From a checkpoint of a small image classifier: arch poolformer.
Rows from block 2 of a small image classifier, named by matrix and row number. Rows with one number belong to one neuron. Each number is 128 + 24 x the weight over its row's rms, rounded and kept within 0 to 255. All counts start at 0. After the name is the row's rms in percent of the matrix's.
Before each neuron's rows are labels from the 100 images, of 14848, where the neuron reaches its highest value: "patch colour" is the nearest of a few named colours to the mean colour under the peak; "top examples" is what is common among them. Only what is clearly more common there than usual is listed. The data: telescope images of galaxies (Galaxy Zoo DECaLS). In brackets: how many of the 100, against the usual share in percent.
# fc1: MLP up (model.blocks.2.mlp.fc1.weight, 384x64), inputs 0-63
# fc2: MLP down (model.blocks.2.mlp.fc2.weight, 64x384, transposed), outputs 0-63

patch colour: pink (44 vs 0.7); white (31 vs 0.1)
top examples: edge-on disk: yes (32 vs 5.2)
fc1.270 129 [116 122  95 154 121 116 144 183 115 135 113 154 132 115 118 107 151 140 113 177 132 129 167 138 138 136 126 168 152 131 122 175 108 106 115 119 153 165 165 123  89 158 111 135 144 123 105 114 153 121 129  76 102 124  97  90 132  85 167 125 124 149 113 165]
fc2.270 104 [137  26 126 106 133 137 141 130 154 109 159 114 130 138 130 117 143 124 148 127 129 142 118 145 102 129 159 113 156 128 131 123 126 136 121 126 112 146 101 135 138 125 156 105 135 151 161 131 107 164 101 147 105  33 118 116 121 158 125 122 129 129  94 136]

patch colour: brown (29 vs 12)
top examples: edge-on disk: no (80 vs 24.7); spiral arms: yes (74 vs 18.8); bulge size: small (48 vs 7.2)
fc1.35 104 [136 123 167 148 136 126 140 114 145 152 137 140 145 110 120  94 112 127 117 154 164 139 132 111 128 111 119 132 102 129 126 108 101 108 134 109 147 123 101 222 146 124 139 181 103 150  84 100  94 136  88  94 128 132 108 119 113 119  96 124 128 114 115  79]
fc2.35 089 [133 164 115 150 119 117 140 104 115 140 116 126 157 110 128 123 130 105 112  87 121 162 157 138 151 117 170 138 128 136 110 142 148 148 118 127 117 137 215 114 141  82 131 185  94 122 124 112 103  99 124 105 121  95 110 153 135 104 125 139 119 169 135 173]

patch colour: grey (97 vs 5.6)
top examples: spiral arms: yes (39 vs 18.8); bar: no (31 vs 12.9)
fc1.165 095 [155 118 163  84 143 122 130 131 127 142 109 126 142 104  75 107 179 111 158 124 136 108  99  67 129 106 129 107  81 123 156 151 141 140 137 165 124 130 113 115 128 118 113  99 127 110 108 149 118 155 134 105 185 144 113 135 150 149 152 145 108  76 127 136]
fc2.165 075 [135 122 142 151 127 106 146 151 138 138 143 105 143 143 159 150 112 163  99 147  92 144 151  89 172 148 122 148 160 121 140 139 125 121 135  85  98 101 106 154 130 138 168 166 113 132 158 118 110 150 153 109 136  68 141  76 111 123  94 116 115 151 155  99]

patch colour: grey (60 vs 5.6); brown (30 vs 12)
top examples: roundness: round (43 vs 20.3)
fc1.169 113 [ 99 124 128 141  89 136 161 139 109 114 136 100 147 120 145 136 118 146 106 139 133 135 113 129 167 128 127  95 141 137 147 155 135 144  96  92  96  90 149 201 148  93 138 138 112 144  94 157 109 105 149 170  97 125  92 121  85 132 143 109 134  80 129 133]
fc2.169 130 [187 125 135 157 116 150 132 132 116 110 116 129 166 138  91 117 146  87 176 115  77 101  97 129 148 153 113 155 144  89 142 137  93 123  98 132 142 126 123 132 138  91 136 101 171 100 143 147 142 115 109  82 105 131 160 153 112  98 145 144 132 155 128 118]

patch colour: brown (82 vs 12)
top examples: roundness: round (42 vs 20.3)
fc1.122 073 [ 69 100 121 114 119 141 163 110  86  93 130 158 125 167 126  91 121 140 139 141 144 150 131 110 105 113 120 155 123 165 159 133 147 123 157 177 100 119 137 108 120 103 179 143 128 168 125 109 153 155 154 111 125 121 113 146 144 143 127  79 142 134 148 162]
fc2.122 098 [163  44 163 110 153  94 124 128 125 130 148 126 129  97 105 148 140 126 137 114 108 143 130 103 113 137 143  94 162 115 123 165 145 115 131 127 124 103 101  93 120 137 115 109 116  92 117 141 113 125  97 137 161 203 119 108 145 123 127 124 122 154  95 100]

patch colour: brown (77 vs 12)
top examples: shape: featured or disk (60 vs 30.5); edge-on disk: no (50 vs 24.7)
fc1.47 137 [ 84 178  98 128  96 152 123 145  89 146 120 164 112 112 119 119 128 125 150 103  60 141 143 128 150 116 126 114 100 122 135 130 128 135 175  90  93 128 158  99 110 115 117 159 135 141 100 137 126  89  90  95 155 125 105 146 114 125 158 154 126 105 120 152]
fc2.47 170 [133 105 143 133 144 110 107 130 152 122 175 125 154 123 141 119 147 130 118 123 106  89 116 129 110 139 147 132 171 147 133 139 165 111 147 121 151 119 154 107 143 173 144 124 131 110 153 132 132 104 153 135 116 116 140 126 138 150 135 126 110 143   5 129]

patch colour: pink (61 vs 0.7)
top examples: edge-on disk: no (51 vs 24.7)
fc1.238 164 [ 77 147 111 111 129  86 117 167 127 146 106 144  98 131 135 111 126 113 130 139 124 112 168 139 182 137 115 158 139 114 139 157 126 140 106 112 116 144 137  94 118 145 112 140 153 111  96 119 167 107 112  99  81 113 100 116 141 138 144 172 154 113 157 191]
fc2.238 136 [111  71 129  98 118 115 131 141 142 121 136 141 147 125 108 133 143 116 144 119 165 142 153 143 101 137 160 135 142 117 138 102 110 125  96 131 113 124 134 106 140 138 138 146 129 130 140 121 115 131 146 133 124   0 109 107 116 123 117 125 147 152 125 160]

patch colour: brown (62 vs 12)
top examples: edge-on disk: yes (30 vs 5.2)
fc1.29 095 [ 95 204 111 126 168 109 136 119 130 179 164  97 134 141 133 121 143 118 161 150 127 144 188 127 132 104 110 115  79 112 120 131 133 112 120 151 115 147 144 128 117 153  93 103 119 120  97  92 131 145 159 169 139 148 124 119 119 109 145 112 141 156 121 153]
fc2.29 111 [110 155 138 121 125 116 121 112 147 123 103 126 118  96 117 149 114 109 119 119 141 118 139 131 132 119 115 115 121 117 120 115  99 155 111 132 142 130 139 111 148 135 129 127 113 124 114 143 120 122 142 128  67 255 122 126 109 104 132 126 118 119 103  94]

patch colour: grey (91 vs 5.6)
top examples: shape: featured or disk (82 vs 30.5); edge-on disk: no (74 vs 24.7); spiral arms: yes (61 vs 18.8)
fc1.289 108 [149 109 117 123 146 133 121 127 102 132 111 129 137  89 156 121 135 115 136  98 109 141  95 146 122 116 133 123 121 159 154 167  92  69 160 165 120 101  80 143 119 154 100 182 116 159  98 132 136 128 126 138 185 143 131 106 108 127 128 167  98  98 135 101]
fc2.289 104 [ 91  94 121 107 151 103 102 152 137 144 166 160 126 135 120 154 150 164 119 133 145  80 142 112  92 120 110 141 126 122  98  82 132 143 143 118 151 127 183  93  95 120 150 103  97 118 102 122 124 123 133 138 126 132 112 107 132 199  93 118 136 154 122 104]

patch colour: grey (77 vs 5.6)
top examples: shape: featured or disk (61 vs 30.5); edge-on disk: no (60 vs 24.7); bulge size: moderate (33 vs 6.6)
fc1.20 071 [154 151 143 135 184 138  95 138 141 114 100 138  88 137 105 118 172 145 130 132 118 142 134 120 143  76  92 121 105 125 136 102 108 109 151 150 137  99  82  76 101 116 124 155 124 105 127  98 162 100 130  95 145 143 141  96 166 122  83 137 113 123 131 119]
fc2.20 087 [152 153 158 141 117 106 152 131 105 101 125  99 110 100 141 151 100 107 148 149  98 109 137  98 136 186 177 124 114 128 100 137 127 121 157 133 132 121 113 140 136 130 137 141 114 143 147 163  99 156 163 120  90  63 146 133 153 128 127 141 168 116 178 155]

patch colour: grey (67 vs 5.6); pink (33 vs 0.7)
top examples: roundness: round (62 vs 20.3)
fc1.307 112 [ 94 136 127 140  94 121 167 117 182 134 100 136 139 144 107  96 113 115 111 159 117 123 101 124 142 143 134 138 150  96 102 161 112 151 118 148 145 179 139 108 128 121 133 112 165 108  95 159 157 119  78 125 116 126 142 150 151  96 115 166 130  96 164 174]
fc2.307 122 [105 104 127  78 123 117 129 139 109 136 139 128  81 132 134 130 110 103 165 164 160 133 166 121 115 105 141 132 123 111 114 129 105 130 132  88 117 114 141  94 119 112 134 110  80 124 152 147  82 144 113 129  71  44 113  94 120 119 135 123 134 124 127 144]

patch colour: pink (63 vs 0.7); grey (33 vs 5.6)
top examples: shape: featured or disk (63 vs 30.5)
fc1.351 100 [ 75 134 141 119 151  80 141 166 163 126 125 150  91 144 131 111 153 116 126 185 167 129 158 155 126 175 169 164 144 161 108  90 120 127 139  89 125 119 124 154 150 123 127 142 137 105  91 155  95 136 150 114 102 126 138 113 140 141 137 108 129 117 150 118]
fc2.351 100 [142  47 115 108 136 168 130 152 111 133 121 124 167 126 158 156 105 115 173 123 115 160 107 108 125 110 145 118 152 106 143 163 126 135 137 159 152 121 169 120 126 103 124 117 101 131 154 114 131 175 122 157 149  64 122 143 103 126 149 141 136 147 121 139]

patch colour: grey (93 vs 5.6)
top examples: edge-on disk: no (50 vs 24.7); bulge size: moderate (29 vs 6.6)
fc1.287 102 [171 136 160 119 159 140 105 137 141 111 101 124 109 125 102 101 174 141 161 146 142 140 131 133 121  98 102 113 104 138 132  93 143 116 149 181 143 100  93  95 105 112 126 147 119  89 135 114 149 111 148  96 145 143 124 106 195 106  95 139 106  97 145 113]
fc2.287 110 [109 201 144 142 104  91 111 124 111  92 112 104 138 116 124 135 122 101  88 135 106 107 153 102 153 171 133 152 147 142  99 141 134 129 134 109 128  94  97 134 119 150 120 137 119 129 131 152 116 134 156  99  85  50 137 108 131 125 101 122 144 144 158 132]

patch colour: brown (54 vs 12); grey (46 vs 5.6)
top examples: roundness: round (50 vs 20.3)
fc1.225 112 [142 127 109 130 125 103  88 159 103 130 149  88 137 105 106 129 155 124 148 127 120 129 129 110 117 104  95 114 114 119 158  73 125 160 139 193 184 156 129  97 120 147 128 128 122 129 109 162 143 102 136 120 161 159 121 121 124  95 109 107 132  86 134  78]
fc2.225 121 [142 210 150 137 117 127 136 107 125  72 127 142 119 114 115  98 122 156 125 135 109 118 136 120 146 176 131 130 128 121 104 150 129 116 103  75 137 108 101 138 136 114 113 132 108 110 149 141 125 107 126 105  99  47 153 111 141 102 116 153 118 115 151 148]

patch colour: brown (76 vs 12)
top examples: shape: featured or disk (61 vs 30.5); edge-on disk: no (57 vs 24.7); spiral arms: yes (50 vs 18.8)
fc1.173 092 [123 120 134 121 126 157 120 119 112 102 140 102 126 132 107 133 151 112 105 117 133 160 121 106 106 137  95 149 113 162  46 131 129 112 149 127 167 137 129 157 111 174 127 148  94 110  94 129 130 139 156 138 148 128 123 117 111 118 118 151 124  45 138  84]
fc2.173 091 [122 110  93 111 139  75 124 117 139 137 125 121 115 101 107 154 125 118 106  86 112  72 140 152 119 137 107 132 133  84 175  96 156 119 112 144 110 121 137  91 131 106 154 119 122 124 119 201 118 120 121 137 132 128 148 164 149 143 157 130  94 175 127 153]