{"color_jitter": 0.2, "cutout": 0.25, "num_classes": [3, 3, 2, 3], "widths": [64, 128, 256], "residual_init": "zero_last", "one_sided": true}
Rows from block 3 of a small image classifier, named by matrix and row number. Rows with one number belong to one neuron. Each number is 128 + 24 x the weight over its row's rms, rounded and kept within 0 to 255. All counts start at 0. Numbers have three digits each.
After each neuron's rows are labels from the 100 images, of 14848, where the neuron reaches its highest value: "strongest on" is what is common among them. Only what is clearly more common there than usual is listed. The data: telescope images of galaxies (Galaxy Zoo DECaLS). In brackets: how many of the 100.
# fc1: MLP up (model.blocks.3.mlp.fc1.weight, 768x128), inputs 64-127
# fc2: MLP down (model.blocks.3.mlp.fc2.weight, 128x768, transposed), outputs 64-127

fc1.241:112161117163138122095115140146115113129125083108156127104113114139112099155135141162111113129123121173126172101091108130175090083115144095096139153140133103130099132102113146134151083124114120
fc2.241:136156160126155123120140166120104105141136181112110067122134100138114131166151119103126102132146117109145126094122133113101123139152106130127141132155169128141113132156121157149087105121151122
strongest on: edge-on disk: no (57)

fc1.750:130170078105118153172119134160135071129104101128117133154134149135151106109141131077129113132160128136138108178119140079131117158162120125129112156112124113135171103125147155142151144148143165
fc2.750:086089117102145146101145128124132115110129114149162129171124121186067078125154110126113134108142123155116143131127139144163140080109121138203131093126148131168123117146123149132154160118124118
strongest on: merging: merger (32)

fc1.130:199107134194164119161145127154131135117136134129161126167188108145076141130114126183127139122133122120126107118102105177122139161146132147141162122104145155123127090120119145160109132134127074
fc2.130:092122096133143119121118148130123155156135124107123075115154119134160104170121116095141074131142111167088098118091155123108165116141137135106091153120112115131118112114131113167106162108141155
strongest on: roundness: in between (62)

fc1.603:130141122150158132126109103125129128127132108138150131124104122156156100144167112095186157173111093127155105145118171144129118155169141147119118143136135168109172121108095116119122119114120099
fc2.603:112135114146103120142144157107116137101123098164161157116097108132112111127101093128116126118126142180159102131082141123170095101134168151125107122110126136065125122116122129135135089169085088
strongest on: edge-on disk: yes (50); roundness: cigar-shaped (44)

fc1.599:187145160153211107149129148153145150122126162157093118156131120108123127100159146161152151102121127128105188124185139096135130101113122120141105123146148137131147104160102134147161158127134137
fc2.599:108151105096117144136134131143155150175151126122113129107164085117126134110139127106134131143150145098097103170132131081102143126117141130148133163192099106142159095106098116146094105095172119
strongest on: edge-on disk: no (89); shape: featured or disk (89); bar: no (61)

fc1.156:116088094122158133121127121153143092138132189099126138141097117126121148132064124200100119091137164131136126121143152166107137130136117108122116143105123095083088124149107119127167114117107122
fc2.156:134140179121190136132130065123111130135132130116133111107160141159111117156176101105118155154093094119156113137098136115162134079105120134100121149135153135117127126128142130192133143131160142
strongest on: roundness: in between (75)

fc1.91:129121122096164111115138136104123107161129134121127140178132143142170130117153158150110105136117111105118121131132090116103127128150136142128110149145106110161061126140150128166163111145133076
fc2.91:103141110097177122113124096122139136124139111096140139084162141148117132128174127140150145150096101058108074120142098087130154087118111139125152145126133122112153102137135119195161129109157162
strongest on: bar: no (31)

fc1.76:103123180151109140141159142101119131151126109097127160127096137126104153143120134144136136123131118147146149113102117118122125120135154071154113128098109113118119147155163121124157160121118139
fc2.76:152148154124100121162131113157153147147152130157146127134121124097105133105142126104135116141159157161142125146153148054133120144141118120105135165144150145177133143117163116164173155173161125
strongest on: spiral arms: yes (43)

fc1.668:133150125158152114133093089124123120134114123154142143121121131142129110149167106098190137147107101139169116135124159159136119140196137153117119161162126144112159120126063127131124139145126103
fc2.668:094146144149136125133158159101137122084116150166164162132074111133123127141080114139118129120119152180153123126092162112153097118123143144118117127117127114082118143105145120120135112155075112
strongest on: edge-on disk: yes (46); roundness: cigar-shaped (39)

fc1.470:105147148160110080128163151099126132124120119127158111121168124148095140172112125106139154166154085143139136106147135160174150121164159116161121112143104103147176095105138116138146103152161117
fc2.470:156097120103066104161145096140137149123143115100126121046070148123120140078155090137158147129092098119126129116100133069110107123097110106116125147111162123128150106131137119182126103133095151
strongest on: bar: no (31)

fc1.646:134134088106134171124144149150093176111137148138085087124135089154098104150086148107101092123130135142136102120091149128103137128136125133125149118135173086135161080089146152154102113113091071
fc2.646:097113109137121141121139067159131161145124131129108134116143127122147106098134131135135149145141109130126132125158127063146142142115107144120139140146120129144103103100151089134069136139178127
strongest on: spiral winding: tight (30); bar: no (30)

fc1.191:149102159136103116094136190126116145139117102135145130127130120118142114098122111122149132126111076143118091144147142048105102146128172144142124133101158118127151147109173118177082118119119128
fc2.191:097103151149120127108098121099117113120129124135076132134124166134147171091120154117123080117089143104064084158150130184141145124130097127136137117101104151091160158099159127152175173127132152
strongest on: spiral arms: yes (40); bar: no (30)

fc1.759:156165116136127128088118203105094110129138161170113133123105163147114152136087110143107148096176091111161141121132175121103133134141160145155138104158110109132148151154131105128120132139142110
fc2.759:092117134115112123137116117151118167154129124130110134119153104108128109101131103126122131152112143156110167137148139161140163121127125127131144140096124140094149122109148132135121133159146123
strongest on: edge-on disk: yes (34)

fc1.266:108163146155170144101127144139159106125116109148152122118110106142147115119165120106125082123167123141139093147101142150164103150166136123141091127117122083125120131117140150171123115168128106
fc2.266:076109104127134151175144177113123114171146113153108137140103134118139117106090104174137136086163180166157103154121086073099124136128131120174138108128110135110114118100105123119156061143153149
strongest on: roundness: cigar-shaped (59); edge-on disk: yes (41)

fc1.666:136141163165076110145132104095112151148104136117119107150139154155093116136109127139114201141153120127130175120127127117148131138134156108149098124133139107133175093135128138142158140094145112
fc2.666:154134139137117131115110097127115160125110106124119100115093109083104149088156135102156169123137109120110077129129142034103149118116134152077156150139140146112146151091131144159130120125093123
strongest on: roundness: in between (72)

fc1.145:087139120104142146104123161150121136139125147110105114130099145131118106151111187141081085161164110121089069111152097113132151116136143145144129098100144108139099116137141116156141122166133114
fc2.145:132161127138126133149147107138164163118140132157123118126094128098090179087186176092145092121107143101112132148134139089089091148141115110133117138128126132139173100096130100132121136137115095
strongest on: bar: no (43); bulge size: small (39); spiral winding: tight (37)

fc1.96:152107133133172145111159140139123145125111133111142112165164120134070103128104144181136152137125137087132092129110144115088153168157138118141182139096135141131111131140133139148131121131121120
fc2.96:134131120136132104128148117149117178115170151119125085143124158111160164129180149092156097119162092181114102126121155090111132140135151152119111125090138167117152125097147107146096191117070130
strongest on: roundness: in between (66)

fc1.21:142085096117153106100116179153137089111119116154140167145138137125137115127130134121091117119139142103101164146092181137145114119111165109110129113114099122109113154173145164131155119157117130
fc2.21:121134160094149101110128165143134116104125139135151160159120190154118126137135134114119148141133096130124104122132115210157104131151140127115122137119122133165136138171084140154169127109144131
strongest on: spiral arms: yes (41)

fc1.741:137130115125146108123133143135136077124093129141172161165165116144125116124124130135088159111124134145097072098122161121145146116132136096101120145105131151134111121138136116145131130129101114
fc2.741:114152121099139154110150156107128168136137171117139089127109134109129125122182137113158112134097123140111107134141161100098120149158136165116120134060142162112156162145168117118097146119071140
strongest on: roundness: cigar-shaped (28)

fc1.71:185169121085118145145147154187144129138116130101138105115141119112149134092133123080098123119126110114091035139161164124104154121155167138159138125110142094157176151152130120105135186123137116
fc2.71:100103119141116112164105125144120127133136158148100138141108123136145136115148124123127129131117155115110126152108115125154131108074113124101111133158116133092151163123172175155129156098116157
strongest on: spiral arms: yes (40); bar: no (35)

fc1.112:175157145090139149150140163152142132163121105086115113131120091141113103127157125109134116124143132104123091147168151142121179110132139145160156114107139103099174085153129105123163156146166149
fc2.112:132122133117081117142114123143134139144134107164111149132114129117160154093116124146102149130122131112143105149159131084105115140083103120122139178192108156104162129081158086134098137110120121
strongest on: shape: featured or disk (63); edge-on disk: no (62); bar: no (38)

fc1.204:129144108128112153095153156146131095124141120138120129145075132156145101146108132178128078088156166181119161085099129122178125103137120096126149133125160099129100120097144128138139110162131098
fc2.204:101145168115164142127124116109115109119136156121132090137121104118123102160155101123114142133115111099153114119122124081127097107081122126131113137138144115087107143147112157197119098120111138
strongest on: roundness: round (47)

fc1.371:129144076097105130162140111121140098127127139125115132142122135145135123109160102120128156124159109156163069171139122080147128141130116119119131140124103126142152057136172133121163163170150159
fc2.371:116096143087122117136169154147138076121128135134131123167152100170103077138162125118117110123144118094144152142124170161125099109117122121167124087133129115178121159147104161127135181130115132
strongest on: merging: merger (35)

fc1.267:123127152150177138077101151139127158135123116105124132157104159117114113156107199154130120178162093133099109126165106098133137135159150094158157120070136127154127118145108133129125100177138132
fc2.267:130138108129147147150150101129164153128127158165133136135105107125112150097195140122173073108092136127111126155140152096122097134132114102149114121106126145153160110081139109156136131165135132
strongest on: spiral arms: yes (54); bulge size: small (43); spiral winding: tight (38)

fc1.461:125116134157164097122116105088113094109102166129114115183129118108133126158118110122162113123133108160146124153138130157094125128168137106127112128150132165110120139150093131124115157085113128
fc2.461:145106188134111135145123113131110127115168155090090154086104134165156142133110111105130124107105112128131140145112167089117129091112138148125079150129145154121133168130154118157100175124094138
strongest on: roundness: cigar-shaped (47)

fc1.746:150122146115170088125156148120140099142112115138157136171134094149159147153134132143113128124109117140163135129137122175132148130122139103148156140130123125142042170154125118140119136132138101
fc2.746:135150091078162131133161093121122114140112114100147124102151132101102123127153092139089119198153124075103082119142114116138151120119130116139147138121145143133099106124153145130169115123126124
strongest on: spiral arms: yes (39)

fc1.602:105141096099122126157147115120113107142167147087153157162138157126145074144132177110139138167145114116075114100130110159122106164177127092105132118144139113178134137142153175157106092153155125
fc2.602:148097094122111115143105104140132133144139135163130169075141142151120130101133088155131173126108129088157134095137142109130102102082154125127145115125131147177164112138107087195143118116163139
strongest on: edge-on disk: no (74); spiral arms: yes (63); bulge size: small (45)

fc1.198:153169100103127148113122128113124113139117148132122121154121162115169122068144178159081117102117108125066131160133092092128138111150122147144115128112130092126060157180115152128127088161117100
fc2.198:132139128089158117102157127105161151151116119118145170123116163144152122150148111125118124131135132118112127131149162061145121107105134151128117142118114157164132084107139111194152123107117127
strongest on: shape: featured or disk (60); edge-on disk: no (59); spiral arms: yes (52)

fc1.359:091124134131102142107112119122092088130148133141158135122123154145109112189097136147146134145152102144160150099092161141106118086105123108121127120118154083131134110099091127135174091114139121
fc2.359:135151162098109125094122099135104148131134145099117058106147116077130112102127130135099148161132100123165152108136116059100157126132094118142181143126156115102101092120132129147099113115130125
strongest on: roundness: in between (71)

fc1.399:129076170154148135130119119114155128124143092152117124132123141114088115147151076102151106156109153164138112151158124123155131094116136116211143087146118164105134135117102132125141154114149160
fc2.399:154138135192135137107104146098118122149117122078139159133084111159121117149107102177143117106127141126090126116082111093139190120111164096151134162101130149145112130141167174103149118110179132
strongest on: roundness: in between (60)

fc1.332:153163123108165150124126138140111100144115117100131148124097121139133113138141106143112162113168128190125080120164130130160118135131111115109171142119173101133128122137179116156132177121167131
fc2.332:091072099159106125119164126158112118125120141159150107176135167125145097179134155142104114129190144098135162108127168109135095103107080095107106117135140140172106145143130117132148177140100104
strongest on: merging: merger (28)

fc1.583:143122176093092156131137165126117160121128077108130117171119144106143093105145095131139134148117133135108092147118137071136137118138169156153145113100163089145128159137161113143111153132135136
fc2.583:104101130152130145110130168134144126132134123160103122091107155129157158099129180106122081140122142084094122154127133172088127144126082109159143141132109154112152126088162100136101149141124125
strongest on: roundness: cigar-shaped (43)

fc1.273:139119131185091162093121076110109136104104162147096075123129148139112145115072134092166096123148110126125157092148115069119156099107138131135120131166154141112113139086068132084093151093111126
fc2.273:142172143125130118100124167128121129145151119109120109145143105084136135102175203075126103141122106145129142133112106104075139150117127089156156174080108132110101112130094146098105129110104100
strongest on: roundness: in between (77)

fc1.504:098160122173179139118131120124148130110115116141164138149142132155151087115157116134167116146151119119153112133101132143167112134171119133105082142116134132109115118109128127151130131129122108
fc2.504:096123120150135142145133136105132108160145114102138140121128131109155096163121118179139150099143182160143107118127102088098118129134144132128141118072104127065106135123125141124098061158117117
strongest on: roundness: cigar-shaped (49); edge-on disk: yes (48)

fc1.696:121165135173105143110086125115141150147141137103151103163145136121126156124109136138099153101156143098109155151113113192105115100142120092146146107154118154170144123139137124133147119118135063
fc2.696:118130132078112147127164122138147125147176094168110121142118102093126118104149102115099142138123115151130099148119139052119108151142144150109129126166113150127125140101119105158168091117119127
strongest on: spiral arms: yes (39)

fc1.739:159165165150081112136153125097133133132106175127148124086118103109095163138096161131133142090109144161137147133079140179102131109111159112089128142149114100133155123141144137131124122154109114
fc2.739:129130158092138135145133108085122144120148148113122115077105118132093142120096135112117136142074100103196090127149133076107136135158118118100159145163150097183151108086130091139180151142120147
strongest on: edge-on disk: no (55); spiral arms: yes (44)

fc1.545:177129148130124104146140099112150167131114130161093123140183102139105150104126114138092106133090118133159156141118075086138162095115141130092167170125109135103139076120115124115163126182130097
fc2.545:112091131112145107084152127165117097155127149116161151134136111113156099112132143125092169129102125104144159145138137195100115133167106124124090126113117123109117084127101116133099126089107119
strongest on: edge-on disk: yes (28); roundness: cigar-shaped (28)

fc1.732:151128106116119121183134118106108084098110134129107152178158160141149114126117087142166179156133114109125116144089144128145141113162110156101125092104128113140186133123111115147144102145124140
fc2.732:163146147133119117140150117113108084108141159137100173092103152096116128103115088159103126121146121144146152134084144089164130139088072102136128111107112166155128131112159139138108140121090084
strongest on: shape: featured or disk (68); edge-on disk: no (65)

fc1.90:134171150144114159060121154124150124147140143139186113117131131151108139116101121111104130102121157103161118114168138135116122140144145153155145122104125118090113149154100116127161118121169109
fc2.90:146097152099142143160150128143122131137133099172081144137119109049120138109165101130138121159122125163121142148163127143137105134128104146085121119082121133116133125108145130098143149141113111
strongest on: edge-on disk: yes (27); roundness: cigar-shaped (27)

fc1.57:108103132127175102125133122113150148138143162128128133162144133119108112141155182186159128165125081143112113151184125094116140098174142077149153134115129108145147133166107122134127099141163136
fc2.57:120140097100151113123123058118145168135118140119116098108159104143121126110176126121155119136068127147126104155107149068155112108125127127170097148179106127119163091092158154151148107126145131
strongest on: bulge size: small (27)

fc1.414:112115143106178122134111130133148140125129110118105117113114131110124127129147184137156101163140087116087137127153101069123135117173137131143122125116126091128143134126096124146122087160134115
fc2.414:138149113128112120136152121136154152108134161132139162109101112137108130096160111105144085104079130078120120121129163087132120088091132139126109129091135147167162117126171110160116133132132143
strongest on: spiral arms: yes (48); bulge size: small (38); spiral winding: tight (30)

fc1.196:057154096091102123141146136105156120110116137136126130150127118121157120133096117103112173133113155128136158142117099163153133112089125127114114131147119153132126111119130125165122137153120109
fc2.196:133115111128126104124136113159137118114119118099145141122123137124171128150095125144130122135152087171203104156115174169108145118197127174116129136156143167118169127163163148140156132120125159
strongest on: roundness: in between (66)

fc1.562:143136114109172128163144098098132118127129163142134110117111164136157096110145106123162133106172128114165140124118155068133145120090131164101132089140143136122158127151152109129132136119131112
fc2.562:158163088123112096114120192119126092163109102123104173102145112152140122119155131140111109134135132124136129173134152167105140147116117119171122151106112122145121116122123165108108129125116148
strongest on: shape: featured or disk (82); edge-on disk: no (73); spiral arms: yes (60)

fc1.463:140111101154158108114141123132121088140111178111158160114127157133103108135132132185097127104157184119114132129118097141111135085172157126135058096130136109147114127182119126142160148136143092
fc2.463:161161149112128159104131064136132146128145144118106073150153154098134156133193154093147144132098116131111137136143138037127123130091144143070151140101134152115141146134150106142093138107102172
strongest on: roundness: in between (73)

fc1.70:126132148086113161136125167131135134126104104089105141155106115113145120127143162154103108135151133136111087117110096099144139134155159148158125088108154065137125127115138150154129174158143149
fc2.70:124126149147120130147104131160157137099114118161132115102118149106157160086130171098134118125132148111102105157136139104102090133117082093149119168175110134122160119092145090125107128110106113
strongest on: spiral arms: yes (40); spiral winding: tight (27)

fc1.578:112130132057152110143182141107128109104144145146130166157147116130143096113156072148193141135098078139135085103105099095134121092101124134126125122150121059127128092102103139156129086153147172
fc2.578:134160107099107139124128140121090111138134161111113136091129140118098151084098110117120113111167124107143164120083149143121181131088107148112124110152137134127126167121164132092069143123086108
strongest on: shape: featured or disk (77); edge-on disk: no (73); spiral arms: yes (55)

fc1.264:158142127127168093104144152127163090115109140142153128149137091130153145136127144154150163094125184124163116111176122130124176154097141123146140133154133143139107127155153124143148135194121136
fc2.264:122126125098130163175126086153109132153108133148099108129166140104150149121116099131075131131170115123104122156154134077116140157128102133119125157151139146128106149103126082121131135134135138
strongest on: shape: featured or disk (89); edge-on disk: no (86); spiral arms: yes (67)

fc1.740:173168062118141127149122156120138120118129139118100074147126101131116100088143137185129114080120139122152097119134129174103131121120122128125134128172138137157151113150127144118087140150144110
fc2.740:148149135146132139127118062133118155177135148116147109090172137129162123151117103123097136138143144146106143145096137093146141140121139127125104151153127151112149158140161146155150115104167134
strongest on: edge-on disk: no (71); shape: featured or disk (71); spiral arms: yes (51)

fc1.389:171165170138131154145140073122129141130104164121131112071146103121144104141134168150163124129120122144139098130092122121137123070160141102097150105192115125117128142140173154135114178120114133
fc2.389:095166142140102135146147116110141130146150154088168102067139129160096122130114151103132117106105121130188146095137144146128120122163116087105124117160131106156131127134103111142169145147153129
strongest on: bulge size: moderate (26)

fc1.218:078135128172146147127114103186136154152150124123097091132106144110125148164119181106147078161157133114118166090161117149134109113162124137166127095129176118132151095120103118128118123143170123
fc2.218:156141146133157125143158157159168131119142136101129130106130141109108160137163190095137153140106102105129104110177109099105115145129115112141145119080123141166151137152136111163132109137120115
strongest on: edge-on disk: no (86); spiral arms: yes (84); spiral winding: tight (51)

fc1.14:136144110134116169149124129106164120125123151099115127125113111116117119149147092202096127128142155136136100144117116176147116101154110069108162143191115140134152152121129131148102131102144133
fc2.14:124133122132153120126124072129119148144133166097112078120161092124133100131143109105090140120125127150124156127103134077133127115148151106124112125174128132123105119135171145166152097111153125
strongest on: roundness: in between (60)

fc1.643:105128117136171132141134101151138130140124093118141124088149135107114110124152111155180156157138123141161090107103087181146119127105146128118126131136144139148131092131123166129124189125174178
fc2.643:164120077112155098146136150154146113134148125097128124118105123181134147153142120112142125086145113141124106130100155122128155097129125156145134100161136139123091178151181167133138129137114178
strongest on: shape: featured or disk (75); edge-on disk: no (72); spiral arms: yes (54)

fc1.653:136182179160131145100089081114100088111119168147128118137120118138123105159090136165138128125154102122100162139132168140129121072107134098143118154137127092128142143068124128106133092139139107
fc2.653:109113167086111113095152148112134125162152175102108109120157125110124153094126152108125130146114109120142136105115117095094110125145096118111113123178130121133131089124108108156099098115127117
strongest on: bar: no (31)

fc1.350:137158082163102123152144116111094092117119080107128125162156142085143115110091131132116093179148160142106163158101119098101157144107148086068113152167135102134078109138151137149132154138105151
fc2.350:132082124088112130143150130144136124090153135146128136140112145152130148093135080097120110107128094117102093136175116137151105089132085138128098117088092128120143118122111089099118142097114080
strongest on: roundness: cigar-shaped (28)

fc1.498:155149105125112124109152113099110116122130159151141131111142119101079103112081154135078155094153143163169092134124144148104122140144108113128141120133119162090195114145154100154157099151144147
fc2.498:115120135122050148143169111114131147108151119096107120134154086150134112130172125104104145130105077135110124156126155104156136134134106168116123094112148133144161114120139076138161140128141116
strongest on: merging: merger (25)

fc1.234:129139174090125138118150166122161145114087091141090140088102113134159112140115133169088143097122121135115112127137098110150142131129154117150127122122153093135145111121180143161146089180137111
fc2.234:063129142125081136166102132108151176139160142085124101130136146114132159103158179123125119137122139122105138135164114094112123136126110150143109145149107106151169139114158106102135108145099122
strongest on: shape: featured or disk (68); edge-on disk: no (56); spiral arms: yes (46)

fc1.563:126131130099092174134133148154155153135120139128081096124118118142107112148111161086100084130141108114089063140141088091083138151149162122145151092131152119149140101152124154165126121151124090
fc2.563:092144143142128118151151145133174146167126134131128130137152158133136130119172162093160129126093130080125114103151144063142090097114110138131087142152107127124139117128142116162110160125149125
strongest on: spiral arms: yes (41); spiral winding: tight (34); bulge size: small (30)